config = dict(
    dataset='acted Russian speech (Dusha)',
    input='log_mel',
    num_classes=4,
    loss='binary_cross_entropy',
    init='kaiming_normal',
    beta1=0.95,
    max_precond_dim=1024,
    epochs=149.4,
    warmup_steps=380,
)
Rows from block 13, named by matrix and row number. Rows with one number belong to one channel. Each number is 200 + 20 x the weight over its row's rms, rounded and kept within 0 to 999. All counts start at 0. After the name is the row's rms in percent of the matrix's.
# convs0: first width-9 conv (model.blocks.13.convs.0.weight, 192x192x9), inputs 174-179, a 9 kernel for each
# convs1: second width-9 conv (model.blocks.13.convs.1.weight, 192x192x9, transposed), outputs 174-179, a 9 kernel for each
convs0.62,112,240,171,198,203,182,194,213,183,231,238,162,216,205,183,221,198,209,209,219,197,222,187,189,193,182,224,187,199,202,213,188,231,199,204,189,217,216,229,185,189,189,195,174,200,208,213,189,193,218,202,200,180,210,221
convs1.62,121,179,181,209,194,193,214,202,201,151,196,176,218,205,205,220,228,184,181,183,187,190,207,200,177,217,188,181,199,221,187,204,210,223,192,190,206,213,192,186,202,219,188,192,174,169,187,236,223,186,193,201,210,205,186
convs0.63,095,201,282,201,140,192,220,195,191,196,204,222,209,197,188,188,177,216,164,201,202,162,201,215,233,177,173,274,170,213,231,206,219,167,214,232,174,193,163,198,180,221,176,157,235,235,211,197,229,215,221,235,205,182,197
convs1.63,089,184,226,192,204,208,214,208,163,203,202,197,177,172,207,194,223,185,227,193,226,228,219,226,196,232,211,168,205,211,235,188,212,238,211,185,170,194,206,213,174,176,227,230,217,209,195,201,202,190,194,164,177,186,195
convs0.64,099,199,232,201,214,215,202,163,199,208,179,189,212,209,186,209,179,234,240,207,173,200,228,204,197,191,209,185,203,197,175,185,168,202,142,197,238,195,176,228,201,182,226,211,186,230,205,214,196,203,177,192,220,208,191
convs1.64,092,182,193,240,177,172,149,165,214,213,188,174,224,183,188,181,189,174,215,235,192,206,191,194,175,182,185,208,166,190,222,205,203,204,190,192,207,217,153,180,208,189,195,241,229,200,192,184,221,198,177,215,214,216,203
convs0.65,095,203,188,162,201,167,205,221,167,218,182,188,247,210,231,190,177,187,186,222,220,221,224,240,227,212,167,190,211,235,200,238,205,200,221,189,188,146,216,186,188,234,216,209,188,181,234,195,181,187,197,201,191,210,182
convs1.65,085,220,168,178,193,199,195,130,172,187,264,174,206,187,161,171,143,199,208,220,220,208,186,204,191,168,195,169,199,194,207,220,187,230,231,196,180,196,172,194,199,218,207,188,215,244,187,194,185,181,215,240,202,201,212
convs0.66,100,204,226,199,190,201,193,205,197,237,170,226,172,185,246,238,169,211,197,206,196,230,193,178,199,220,201,201,183,209,193,206,190,182,189,212,202,204,182,215,174,195,167,188,213,213,245,206,185,191,226,208,194,191,195
convs1.66,094,187,177,220,187,188,210,230,183,204,199,164,220,168,163,199,240,209,209,218,188,199,228,202,224,209,183,202,221,195,204,225,207,224,215,200,223,196,200,184,181,199,226,226,192,198,192,197,189,165,196,240,243,187,175
convs0.67,099,192,206,182,218,202,212,222,173,146,210,199,195,176,195,221,180,205,192,167,212,175,185,201,187,188,195,175,181,210,210,212,204,198,162,177,185,204,163,203,213,186,197,193,167,199,179,195,174,170,229,208,200,164,186
convs1.67,093,228,186,167,182,193,186,221,222,193,238,181,190,192,202,232,212,215,209,217,191,225,175,196,217,198,205,223,201,232,176,206,221,242,197,219,201,192,172,197,225,215,207,207,225,202,238,199,188,157,199,207,222,200,216
convs0.68,091,191,221,209,219,199,172,204,197,219,167,200,178,242,207,210,212,189,235,230,181,176,181,160,185,205,198,219,197,215,158,225,199,193,184,174,185,188,208,220,204,202,199,200,202,216,179,179,178,217,234,197,209,195,235
convs1.68,090,199,219,205,221,183,214,208,191,194,176,208,191,213,194,214,222,203,205,193,192,168,199,198,185,197,182,198,202,219,202,225,190,174,221,173,193,196,182,171,231,198,233,216,203,210,160,216,236,190,179,197,188,183,200
convs0.69,089,166,176,194,182,191,196,194,211,197,165,187,195,203,213,218,199,216,242,163,192,184,198,191,220,207,167,235,175,250,178,206,236,224,153,209,190,201,211,211,207,211,183,217,183,222,174,189,206,206,192,196,176,197,155
convs1.69,096,216,217,214,214,192,213,195,247,210,172,201,155,218,185,199,194,215,218,177,211,169,198,221,178,211,215,200,194,200,185,187,189,194,206,202,196,198,197,191,211,198,182,221,181,205,211,195,205,163,186,192,193,174,210
convs0.70,092,189,180,183,163,174,167,202,210,195,175,168,180,185,198,211,231,230,255,196,172,169,198,221,185,199,173,184,212,222,195,226,194,180,194,194,214,193,193,187,197,165,180,220,200,214,211,196,200,201,226,199,219,200,208
convs1.70,093,235,241,196,184,171,185,210,157,192,220,210,154,172,207,208,189,197,216,206,226,192,187,221,211,188,208,194,236,218,230,192,202,210,253,248,213,211,201,224,204,188,234,244,253,211,192,175,236,206,165,168,201,225,201
convs0.71,095,227,197,217,216,173,235,181,199,159,174,212,201,213,252,170,173,166,223,218,202,189,175,151,185,201,164,201,197,173,190,182,213,220,200,171,170,194,211,243,190,187,185,179,172,232,167,200,195,217,203,206,202,225,257
convs1.71,092,216,192,201,181,198,178,206,189,221,179,215,226,225,197,184,178,228,205,192,188,202,221,223,188,204,207,217,215,234,203,207,205,186,224,204,162,232,218,190,164,189,183,180,219,159,206,190,175,176,211,195,204,193,203
convs0.72,102,160,197,205,191,243,198,170,203,222,203,210,219,187,214,202,223,205,207,200,223,200,185,184,183,215,177,238,177,234,197,213,150,234,155,204,216,191,221,234,198,203,209,204,185,178,199,215,200,174,194,196,203,223,174
convs1.72,112,186,241,171,209,180,226,193,234,208,212,196,199,212,203,181,174,200,219,171,214,213,221,175,173,182,166,198,183,180,200,156,207,219,178,192,195,190,209,206,164,199,207,187,190,182,220,190,198,225,188,206,228,160,219
convs0.73,101,198,185,203,221,155,186,228,165,208,158,230,198,212,216,243,211,211,238,213,226,184,184,221,219,219,213,210,229,171,185,200,164,174,203,182,208,213,190,192,188,189,181,206,170,183,187,185,187,198,212,190,211,209,192
convs1.73,102,193,182,198,206,214,197,183,194,212,187,187,179,176,212,187,218,229,190,202,224,208,236,191,218,210,209,203,187,186,173,174,184,182,164,206,205,208,191,209,189,194,222,207,234,191,208,203,184,192,206,189,212,229,199
convs0.74,096,203,194,217,207,177,203,181,193,204,174,193,229,195,247,187,210,240,189,165,200,209,183,183,203,161,170,174,197,192,200,196,172,190,206,211,237,210,166,208,187,223,215,180,193,189,204,190,206,186,223,215,168,188,191
convs1.74,088,200,212,229,201,213,197,210,220,188,202,199,177,203,183,186,215,193,220,185,175,180,208,229,202,220,181,173,213,238,204,176,177,200,142,168,215,212,200,229,198,212,188,177,245,168,202,193,230,202,197,201,228,210,211
convs0.75,106,262,169,162,198,217,180,222,184,188,207,178,164,164,177,200,205,206,206,214,184,183,178,225,180,191,161,187,238,209,164,163,219,212,211,263,181,190,231,194,183,221,203,228,194,217,214,172,202,175,174,184,188,184,236
convs1.75,107,160,235,221,223,215,199,192,229,209,208,203,204,203,217,222,176,201,165,195,192,177,230,194,223,179,212,182,189,189,169,206,229,183,217,195,193,206,182,171,228,227,188,173,166,219,192,177,215,210,213,202,156,224,226
convs0.76,110,199,211,155,208,189,203,202,211,194,148,183,199,195,192,212,170,188,216,196,187,179,217,220,208,200,155,191,253,148,185,190,187,197,204,213,237,182,197,210,197,201,185,196,187,217,167,188,181,187,204,210,230,221,192
convs1.76,107,199,196,199,235,210,194,222,209,174,217,202,223,167,167,209,196,231,208,191,229,205,212,206,201,210,243,195,190,207,196,212,173,163,216,195,172,173,217,192,209,210,206,195,214,193,231,188,189,142,219,176,192,236,221
convs0.77,094,225,184,179,180,179,203,222,130,221,190,226,217,170,229,177,154,205,215,202,236,174,179,202,222,183,191,194,227,218,186,203,218,185,216,146,215,183,210,212,201,191,187,238,172,179,193,188,201,204,229,195,185,160,161
convs1.77,096,191,245,199,260,249,154,164,228,194,199,226,199,174,216,187,181,222,195,208,194,191,176,180,216,189,168,223,214,209,200,224,213,235,212,216,166,201,179,225,146,202,197,182,205,177,182,215,188,198,223,182,220,205,216
convs0.78,115,186,222,182,141,236,163,223,201,235,190,181,173,163,193,234,205,182,225,197,198,188,213,184,158,163,202,207,208,192,166,233,173,163,201,204,213,184,222,168,190,201,203,196,219,207,190,200,221,209,173,214,170,207,214
convs1.78,118,158,196,211,205,182,210,202,175,230,204,217,191,177,196,206,210,181,199,177,196,201,180,230,173,192,246,194,186,209,167,186,259,187,187,203,224,224,223,233,201,175,216,208,202,204,222,180,198,216,196,165,201,207,180
convs0.79,100,206,211,207,202,189,185,227,172,209,235,195,200,183,188,203,154,207,173,186,225,211,207,188,219,203,218,203,191,220,243,211,163,181,171,177,210,186,183,165,243,245,195,179,159,199,186,193,205,204,205,175,177,208,200
convs1.79,094,195,210,178,213,218,188,234,226,198,199,182,214,187,215,208,184,192,169,173,201,206,215,205,200,230,208,197,192,181,202,221,221,205,209,221,222,201,181,233,225,200,173,203,171,174,200,183,176,219,202,213,231,209,190
convs0.80,107,205,165,185,209,199,188,164,213,186,165,193,219,190,205,195,198,184,223,185,189,181,169,228,195,214,219,212,183,192,193,217,165,209,199,157,240,184,187,191,211,186,209,170,186,198,172,202,215,199,250,212,230,196,162
convs1.80,101,185,180,201,177,217,163,184,203,211,172,208,213,201,206,206,156,188,179,218,212,197,200,204,190,173,207,185,213,202,227,235,212,213,194,179,206,235,192,211,217,189,205,172,201,204,228,205,192,167,201,195,216,170,205
convs0.81,099,202,227,222,213,208,216,198,233,210,179,191,176,197,208,196,188,192,173,208,231,226,200,219,217,210,151,197,219,208,191,222,206,186,225,205,208,227,201,193,195,199,138,186,173,245,183,189,191,221,219,209,237,186,172
convs1.81,100,191,193,184,195,234,209,174,186,199,200,194,202,212,201,198,236,204,171,197,210,217,211,183,198,203,236,178,166,186,201,180,215,217,203,186,172,197,185,168,207,172,200,125,195,210,194,210,204,214,203,209,224,194,220
convs0.82,104,183,185,224,195,195,186,158,245,207,215,232,215,206,185,148,217,210,202,209,187,218,204,195,180,232,193,235,221,209,195,183,203,160,258,195,183,192,211,231,211,212,196,181,183,217,200,206,200,196,194,206,222,199,197
convs1.82,104,195,174,237,160,212,229,201,199,213,191,189,191,191,206,218,187,185,187,198,187,204,252,172,201,212,164,211,185,212,165,209,205,194,196,200,175,153,219,215,175,173,179,228,182,195,221,179,203,221,212,195,200,225,194
convs0.83,115,217,216,218,176,188,209,162,205,207,212,217,207,201,151,249,196,150,195,186,213,205,157,226,192,192,223,200,146,224,226,185,223,166,185,178,211,187,215,204,206,219,209,192,205,155,190,202,162,170,184,205,181,216,199
convs1.83,121,208,210,202,200,197,200,172,187,198,185,216,198,192,199,207,215,202,190,206,160,198,174,230,207,185,203,204,190,196,207,197,197,224,183,179,227,236,208,178,211,217,164,188,165,220,198,181,214,217,202,211,210,166,219
convs0.84,100,191,194,201,191,206,199,159,216,209,221,199,206,223,181,209,192,166,212,211,217,182,240,180,200,185,204,209,168,248,212,227,209,200,204,184,235,217,195,200,168,221,155,222,246,220,207,169,192,168,203,198,232,194,189
convs1.84,099,235,168,232,198,194,209,197,228,198,177,230,182,217,210,195,175,187,214,224,166,192,200,202,223,196,217,220,228,199,200,196,206,221,198,193,219,203,227,202,174,141,164,199,194,223,207,197,205,196,197,201,220,208,197
convs0.85,093,161,201,216,179,194,144,190,228,192,201,201,197,212,189,169,203,217,189,193,205,197,215,176,198,210,150,179,241,232,198,181,207,210,188,205,242,199,182,195,213,175,191,167,219,209,211,227,179,226,213,192,180,211,179
convs1.85,096,206,198,223,187,192,191,203,175,216,223,194,185,220,217,195,208,195,191,187,212,175,206,211,194,227,210,262,187,196,167,195,199,226,192,202,230,198,188,184,196,166,207,199,200,185,174,213,233,192,203,206,207,208,187
convs0.86,097,235,217,167,228,177,186,185,185,183,179,206,212,199,206,206,188,207,196,203,188,210,210,197,222,167,214,200,192,204,191,223,185,202,202,168,176,207,190,192,196,242,187,227,193,205,176,190,190,155,205,186,183,211,203
convs1.86,098,176,237,200,234,191,212,206,201,208,189,169,215,157,173,208,165,202,187,197,212,188,221,157,179,166,199,179,219,188,182,168,207,208,158,248,202,199,172,210,193,229,205,204,192,201,209,178,214,196,190,229,197,189,176
convs0.87,098,206,198,227,175,214,193,172,204,192,200,222,179,196,185,201,183,197,238,168,195,190,170,203,249,199,203,233,212,210,180,230,192,220,236,208,201,205,198,255,201,179,210,188,191,188,203,223,196,228,185,180,200,211,204
convs1.87,096,215,195,212,205,182,168,146,219,198,179,219,222,188,176,213,217,195,202,176,210,166,214,164,178,207,210,172,195,205,199,201,213,200,188,227,223,184,210,226,186,225,186,209,195,186,220,188,203,210,191,211,197,231,223
convs0.88,109,170,193,176,175,226,227,209,254,180,202,195,187,198,201,216,146,184,209,199,191,178,212,219,200,215,214,235,182,236,215,210,209,220,127,200,227,231,188,199,186,218,228,227,211,214,197,195,178,187,183,179,231,201,195
convs1.88,100,227,199,177,205,180,199,212,193,230,192,233,219,203,178,182,169,221,211,184,173,182,207,191,145,210,235,192,185,199,212,198,182,203,228,238,216,189,168,168,200,203,224,205,172,227,184,182,163,200,215,227,204,194,131
convs0.89,091,167,193,198,153,221,199,192,200,170,243,180,214,195,218,182,174,191,210,195,177,188,188,198,192,199,173,204,209,198,207,207,225,171,215,198,171,198,224,187,168,188,168,182,188,193,218,199,226,200,196,200,196,175,179
convs1.89,098,201,190,211,196,161,233,187,210,228,198,181,166,186,186,217,181,176,196,174,202,199,240,204,189,211,194,219,181,223,192,224,200,225,210,212,176,190,210,244,188,202,216,212,208,185,224,180,192,223,205,177,201,210,196
convs0.90,095,213,211,195,199,174,184,253,212,175,194,194,181,208,230,203,203,237,193,166,188,189,192,236,222,210,220,201,198,152,176,159,193,209,196,202,247,226,192,175,213,214,196,220,209,187,178,212,214,197,208,171,218,184,191
convs1.90,095,190,209,190,194,230,212,185,195,216,167,186,234,200,199,209,211,187,173,203,206,227,211,218,219,188,211,182,178,210,229,248,215,195,202,187,183,177,148,198,212,203,223,211,200,217,201,208,212,192,232,183,183,181,198