{
  "n_mels": 80,
  "hop_length": 160,
  "input": "log_mel",
  "spec_augment": false,
  "beta1": 0.95,
  "weight_decay": 0.1
}
Rows from block 15, named by matrix and row number. Rows with one number belong to one channel. Each number is 50 + 12 x the weight over its row's rms, rounded and kept within 0 to 99. All counts start at 0. After the name is the row's rms in percent of the matrix's.
# convs0: first width-9 conv (model.blocks.15.convs.0.weight, 192x192x9), inputs 174-179, a 9 kernel for each
# convs1: second width-9 conv (model.blocks.15.convs.1.weight, 192x192x9, transposed), outputs 174-179, a 9 kernel for each
convs0.66 092:55 28 58 72 34 67 37 47 40 33 61 54 66 34 24 51 60 48 51 51 59 43 54 55 61 61 40 47 22 42 79 32 52 55 62 65 38 50 53 65 45 49 44 59 58 43 45 32 47 41 56 42 55 29
convs1.66 090:55 31 40 49 89 32 42 48 51 52 41 50 49 41 24 51 45 47 57 36 76 45 43 48 40 60 31 54 56 47 64 49 31 50 34 50 38 63 51 66 51 32 50 75 54 46 64 38 49 53 76 46 52 48
convs0.67 092:51 46 43 49 49 63 60 48 84 50 71 62 59 39 44 48 47 50 55 45 50 42 59 62 46 60 53 39 55 63 43 44 38 38 50 41 60 42 43 55 52 69 54 44 65 30 49 58 76 65 66 85 43 58
convs1.67 092:35 62 57 35 57 57 54 31 59 71 50 63 70 39 34 28 55 41 49 63 84 53 33 41 62 51 41 67 60 49 59 60 58 51 42 43 33 39 56 48 48 25 57 48 43 32 50 47 47 42 16 46 46 61
convs0.68 104:51 58 35 46 68 21 61 31 42 45 47 78 47 66 32 41 48 33 64 39 26 54 53 42 60 52 43 53 58 45 57 63 27 54 80 56 51 22 59 74 52 49 35 44 76 69 78 37 54 42 45 51 65 42
convs1.68 110:40 47 54 47 49 41 53 46 39 58 68 48 40 31 52 42 43 34 60 45 59 65 28 44 64 81 24 54 26 41 84 62 34 46 43 62 32 65 37 52 47 47 57 61 39 60 27 33 46 59 43 40 35 29
convs0.69 086:47 57 45 48 63 61 42 46 42 48 55 66 52 43 41 47 50 45 59 51 46 27 47 39 45 41 44 57 57 55 51 39 35 37 42 65 61 41 40 50 67 35 56 62 78 53 53 36 26 40 41 61 53 59
convs1.69 087:46 38 50 61 54 65 55 45 35 68 58 53 70 34 41 62 44 45 62 41 47 59 30 58 48 39 45 39 61 56 31 32 35 46 56 32 68 44 43 60 49 54 71 49 47 60 30 57 45 55 55 49 38 52
convs0.70 100:62 35 25 44 57 50 46 09 60 44 42 57 54 67 40 46 63 43 39 34 43 56 63 60 45 72 53 39 62 79 47 65 63 44 41 48 52 35 49 48 37 65 45 60 61 48 56 49 66 83 56 35 37 68
convs1.70 098:31 61 67 37 50 42 71 72 52 56 48 44 33 36 45 50 45 62 45 46 47 26 54 46 58 62 56 59 68 54 56 35 65 23 56 53 50 59 37 57 56 47 53 50 45 29 56 39 28 61 61 64 54 44
convs0.71 093:39 66 65 57 34 46 59 51 38 52 68 55 55 42 50 56 24 62 35 36 43 51 44 58 46 41 49 55 44 58 33 34 56 44 36 52 64 51 60 58 40 64 57 43 44 52 39 41 44 40 39 44 35 63
convs1.71 099:53 62 42 41 71 34 65 31 53 52 71 21 69 51 47 45 21 25 34 15 62 30 43 39 40 49 65 44 52 75 22 63 60 33 57 41 62 49 37 70 53 54 58 54 57 56 27 36 55 56 35 61 50 49
convs0.72 093:53 78 32 50 38 53 36 55 33 58 43 42 69 51 54 62 46 39 52 35 60 63 51 66 40 75 54 73 39 53 47 42 61 55 47 52 56 58 63 47 52 30 59 64 58 37 55 39 37 49 54 50 59 46
convs1.72 087:54 50 58 60 49 52 39 30 65 49 48 42 36 44 43 63 71 54 57 48 42 43 49 17 53 74 42 53 55 61 41 48 50 52 46 41 34 68 47 52 44 42 62 52 54 41 35 34 45 56 59 73 54 46
convs0.73 110:61 49 47 43 35 63 50 41 56 60 58 34 63 44 64 44 56 48 41 61 63 30 57 47 46 48 56 54 63 66 42 37 44 50 63 61 66 47 41 40 76 56 53 45 35 52 64 63 44 73 38 45 60 31
convs1.73 101:42 59 48 47 53 64 49 54 50 49 52 67 44 59 28 47 43 63 60 53 59 49 41 44 59 39 66 61 41 33 49 58 58 46 57 55 60 62 15 45 38 62 67 56 56 54 48 41 46 58 53 36 40 56
convs0.74 118:76 31 35 56 41 78 52 31 51 52 74 42 50 51 37 49 52 47 56 64 49 56 43 43 60 58 48 48 42 60 36 72 46 58 73 53 52 52 39 75 42 43 41 67 55 48 47 47 47 30 51 50 45 57
convs1.74 113:58 38 46 68 66 46 60 55 52 45 61 67 60 72 54 44 39 53 59 44 32 61 52 38 49 33 57 42 43 39 58 44 51 24 44 65 65 33 63 28 57 32 50 73 39 59 52 57 39 63 40 67 71 40
convs0.75 098:50 44 39 50 41 34 47 48 67 43 75 60 70 36 50 56 50 63 30 28 60 39 44 74 63 58 48 70 56 57 64 61 47 34 34 49 53 40 42 51 36 48 46 30 41 51 47 58 47 56 67 54 48 35
convs1.75 087:62 63 56 37 46 76 56 82 41 47 27 35 57 44 68 62 58 60 57 57 42 30 62 35 19 51 54 56 58 47 51 57 69 63 25 42 61 68 71 58 38 38 42 47 37 29 24 37 21 58 47 37 44 57
convs0.76 093:64 54 72 62 77 46 36 50 39 54 54 29 37 34 58 67 49 31 50 41 48 35 49 68 53 64 38 38 55 39 51 65 58 77 69 48 32 51 36 30 59 57 40 40 62 40 53 40 57 51 38 60 75 53
convs1.76 102:69 47 37 50 43 36 45 57 55 77 45 30 35 69 46 58 67 48 45 48 68 32 43 52 60 43 72 28 42 51 51 46 59 33 46 60 49 45 44 55 54 51 40 63 37 43 31 22 48 58 54 82 52 28
convs0.77 099:38 47 64 61 72 59 41 62 36 46 35 61 64 47 41 47 71 56 31 49 66 53 25 46 47 64 61 39 43 29 48 44 57 75 37 70 52 56 36 42 60 49 53 50 37 40 35 22 50 58 50 53 64 44
convs1.77 098:53 37 46 60 53 58 69 50 74 53 36 41 61 53 69 64 60 58 35 40 62 38 58 39 30 60 71 51 50 61 53 35 52 47 41 60 48 30 54 38 41 68 52 44 45 60 37 35 41 50 51 59 37 47
convs0.78 113:46 49 33 41 68 43 38 68 27 76 55 54 35 56 60 50 62 56 61 41 57 39 60 62 36 55 52 75 50 57 54 70 48 47 37 43 60 42 46 58 49 54 48 43 32 36 49 68 47 64 33 40 49 54
convs1.78 124:49 58 55 52 24 50 68 70 59 74 40 57 41 48 52 47 42 46 28 46 69 44 48 49 42 67 31 60 35 52 57 14 43 67 59 51 46 79 56 32 50 24 67 36 50 53 42 61 57 40 63 54 48 50
convs0.79 091:42 49 21 46 47 40 45 58 64 59 56 43 41 66 66 55 32 35 46 39 47 36 49 41 30 63 50 65 37 53 54 78 59 47 61 61 39 39 28 38 49 46 58 47 53 53 47 60 68 67 47 64 60 50
convs1.79 087:55 62 46 76 70 48 54 31 65 59 49 52 46 32 48 51 39 54 55 81 35 43 81 56 26 59 40 44 55 73 46 50 40 46 57 51 60 52 42 41 50 58 53 36 51 64 55 32 40 23 37 27 33 43
convs0.80 094:43 71 37 42 62 52 68 27 34 35 44 60 51 34 39 46 44 70 41 57 64 52 54 51 40 54 60 66 20 36 56 38 62 37 40 50 63 54 53 39 55 48 62 37 30 24 74 61 50 42 58 36 42 37
convs1.80 088:58 57 51 35 40 62 71 46 65 52 43 56 64 51 57 36 51 66 41 59 49 53 45 45 64 54 51 50 59 40 44 57 47 58 66 63 62 60 49 58 48 36 59 52 63 46 46 56 55 32 21 46 55 50
convs0.81 104:46 66 40 48 38 31 43 21 53 39 29 55 54 43 73 58 22 67 48 66 56 49 28 49 54 46 61 47 59 61 23 50 34 60 57 31 41 55 40 24 50 48 54 67 46 37 60 52 36 46 54 60 48 40
convs1.81 098:46 30 50 63 43 79 68 32 49 65 66 36 43 48 52 40 58 41 56 41 47 16 68 54 42 49 50 37 58 55 43 65 45 31 46 47 43 47 34 53 40 49 69 54 47 80 44 25 45 58 61 67 58 46
convs0.82 106:63 27 73 37 64 50 45 25 62 65 52 47 60 70 46 23 55 59 52 43 30 42 53 69 53 57 44 51 66 42 67 45 19 43 37 49 70 42 76 61 50 45 57 40 58 52 30 58 57 32 29 37 64 53
convs1.82 117:44 55 64 37 29 55 22 76 50 59 49 62 63 37 27 63 68 58 45 48 40 30 37 59 38 56 51 43 44 66 68 50 46 48 37 46 47 57 49 36 58 58 43 49 38 35 68 49 55 67 38 45 27 47
convs0.83 103:57 37 34 45 50 32 69 59 56 60 32 50 70 46 61 27 65 52 35 31 77 69 70 52 30 54 58 36 53 39 46 48 58 57 62 47 47 41 37 36 73 50 56 61 59 46 38 47 40 45 38 65 57 52
convs1.83 110:42 34 53 57 27 47 51 73 56 60 62 42 51 68 47 47 71 34 39 51 52 61 50 37 38 58 52 54 45 25 38 53 61 57 51 45 38 32 33 68 37 65 72 74 29 63 40 55 56 61 59 58 48 54
convs0.84 110:60 54 64 49 71 57 44 51 33 48 32 53 52 55 44 53 42 44 45 49 55 53 49 27 52 38 52 47 62 47 43 68 48 75 37 54 32 84 64 33 41 42 63 51 30 51 51 56 59 37 48 43 62 53
convs1.84 113:49 40 68 54 36 39 34 50 52 46 36 45 69 37 60 69 57 33 49 58 65 61 48 46 60 74 59 75 50 50 42 58 48 55 57 49 58 32 38 48 34 60 48 22 58 54 24 50 54 46 29 47 54 55
convs0.85 096:64 49 52 49 46 39 36 38 56 45 53 66 53 53 39 44 59 62 40 51 57 45 51 55 52 63 41 39 50 38 30 70 43 60 39 30 50 57 28 47 69 37 69 28 56 57 26 52 61 49 25 39 41 45
convs1.85 083:40 66 30 38 43 35 39 56 36 44 45 26 19 51 53 54 66 61 54 50 14 52 69 44 39 64 50 53 57 54 28 33 62 54 61 48 50 33 64 40 69 59 64 32 55 52 46 60 48 61 41 61 47 56
convs0.86 097:49 38 47 61 57 30 28 63 46 38 62 57 39 47 36 73 54 35 39 48 46 40 60 60 32 65 66 39 36 44 45 48 75 63 59 45 72 38 43 38 55 57 55 51 39 56 63 42 53 38 48 46 44 45
convs1.86 095:64 54 55 56 48 56 38 64 52 40 36 28 54 36 58 53 73 69 46 35 48 40 30 40 64 25 49 60 33 58 63 49 70 48 53 57 55 55 48 48 25 62 53 62 56 63 37 45 45 56 52 41 55 41
convs0.87 106:50 40 34 43 68 53 58 78 48 62 48 52 62 49 54 40 23 49 53 33 49 30 46 55 54 56 35 69 59 47 49 50 62 48 40 57 44 43 38 53 45 51 78 55 47 54 57 50 57 40 43 57 63 49
convs1.87 101:50 40 38 61 44 39 65 50 52 43 52 56 47 47 39 45 52 44 41 66 64 40 24 62 45 36 56 60 31 56 61 38 59 58 56 53 43 61 35 53 63 57 42 53 47 61 40 28 52 62 29 46 55 72
convs0.88 097:68 26 49 51 55 40 57 36 28 44 38 50 30 53 44 70 40 24 43 42 55 59 55 55 51 76 66 57 51 42 53 45 44 44 31 40 50 38 49 42 42 56 49 62 60 51 59 63 42 61 35 69 55 46
convs1.88 088:49 51 45 73 62 37 45 51 59 64 30 38 30 39 43 41 34 60 60 40 38 61 57 41 55 60 49 49 67 62 58 53 66 35 44 57 78 39 58 51 56 63 26 55 32 40 53 57 29 42 58 52 24 47
convs0.89 084:41 45 73 58 55 29 44 64 68 49 47 40 48 81 39 45 56 36 67 28 29 60 37 46 45 70 60 52 51 36 56 44 66 51 58 55 51 49 55 50 67 58 40 55 67 52 50 30 66 52 65 47 63 53
convs1.89 083:56 42 61 62 52 58 35 52 64 62 44 34 40 19 45 42 57 49 59 49 56 52 46 59 55 77 63 47 41 48 53 72 32 59 56 59 30 58 58 57 50 63 63 63 63 51 41 54 39 56 32 50 52 40
convs0.90 105:56 48 40 55 46 38 43 55 59 55 72 47 33 48 65 67 41 42 53 55 46 54 41 48 49 50 39 46 54 41 52 64 44 71 61 57 41 42 43 53 39 58 52 67 48 49 64 49 57 59 42 40 45 54
convs1.90 111:57 62 65 70 21 36 52 45 41 59 52 67 40 56 81 68 37 40 68 87 38 50 53 62 52 59 33 47 50 73 60 49 30 55 45 46 54 51 69 44 64 84 30 71 49 60 49 43 68 37 44 54 43 48
convs0.91 091:76 48 44 40 56 57 60 39 60 43 44 46 64 50 43 50 61 51 38 69 60 44 51 39 52 32 58 61 35 67 71 41 39 48 56 37 47 47 51 37 41 42 46 45 77 74 53 46 87 56 46 48 39 72
convs1.91 082:49 55 50 39 48 32 51 61 48 41 33 29 58 34 31 49 45 58 75 65 45 55 46 54 67 46 78 62 64 47 29 45 28 22 56 47 56 64 40 42 31 45 54 48 65 40 45 46 30 37 39 42 47 48
convs0.92 113:55 64 65 41 51 67 46 64 50 57 42 53 63 40 36 39 52 45 47 60 54 58 50 38 42 37 48 43 54 43 55 52 50 40 50 79 57 35 32 48 40 45 59 57 51 60 52 36 64 54 38 38 39 61
convs1.92 114:57 40 37 32 68 39 33 37 53 56 57 59 81 52 50 51 66 40 58 32 60 51 45 48 56 43 59 44 54 57 54 56 54 39 46 66 25 33 22 49 52 48 60 51 36 40 66 55 57 62 46 62 68 44
convs0.93 094:53 60 61 56 51 49 27 52 51 62 53 65 52 43 53 43 40 42 50 49 42 61 60 38 59 60 34 50 47 55 55 29 37 63 63 46 51 44 40 45 67 29 19 43 70 34 32 46 54 47 67 62 75 55
convs1.93 086:67 36 69 59 54 40 68 58 47 42 41 55 23 39 37 48 33 53 63 55 46 56 48 40 52 54 63 54 50 46 40 56 37 48 30 61 57 49 56 36 54 38 59 51 33 47 30 41 40 39 71 42 80 41
convs0.94 099:49 38 23 56 52 81 41 50 51 42 48 22 79 35 47 48 65 51 47 76 39 51 50 65 58 55 45 44 42 38 22 48 57 49 57 60 55 54 60 44 41 37 43 37 55 47 55 26 45 39 52 26 54 44
convs1.94 098:47 37 54 21 39 34 64 55 42 47 60 52 46 63 60 55 56 44 64 35 56 50 41 50 52 19 72 46 31 56 46 37 80 56 42 77 48 44 46 53 40 57 49 37 52 61 47 53 27 75 42 59 28 58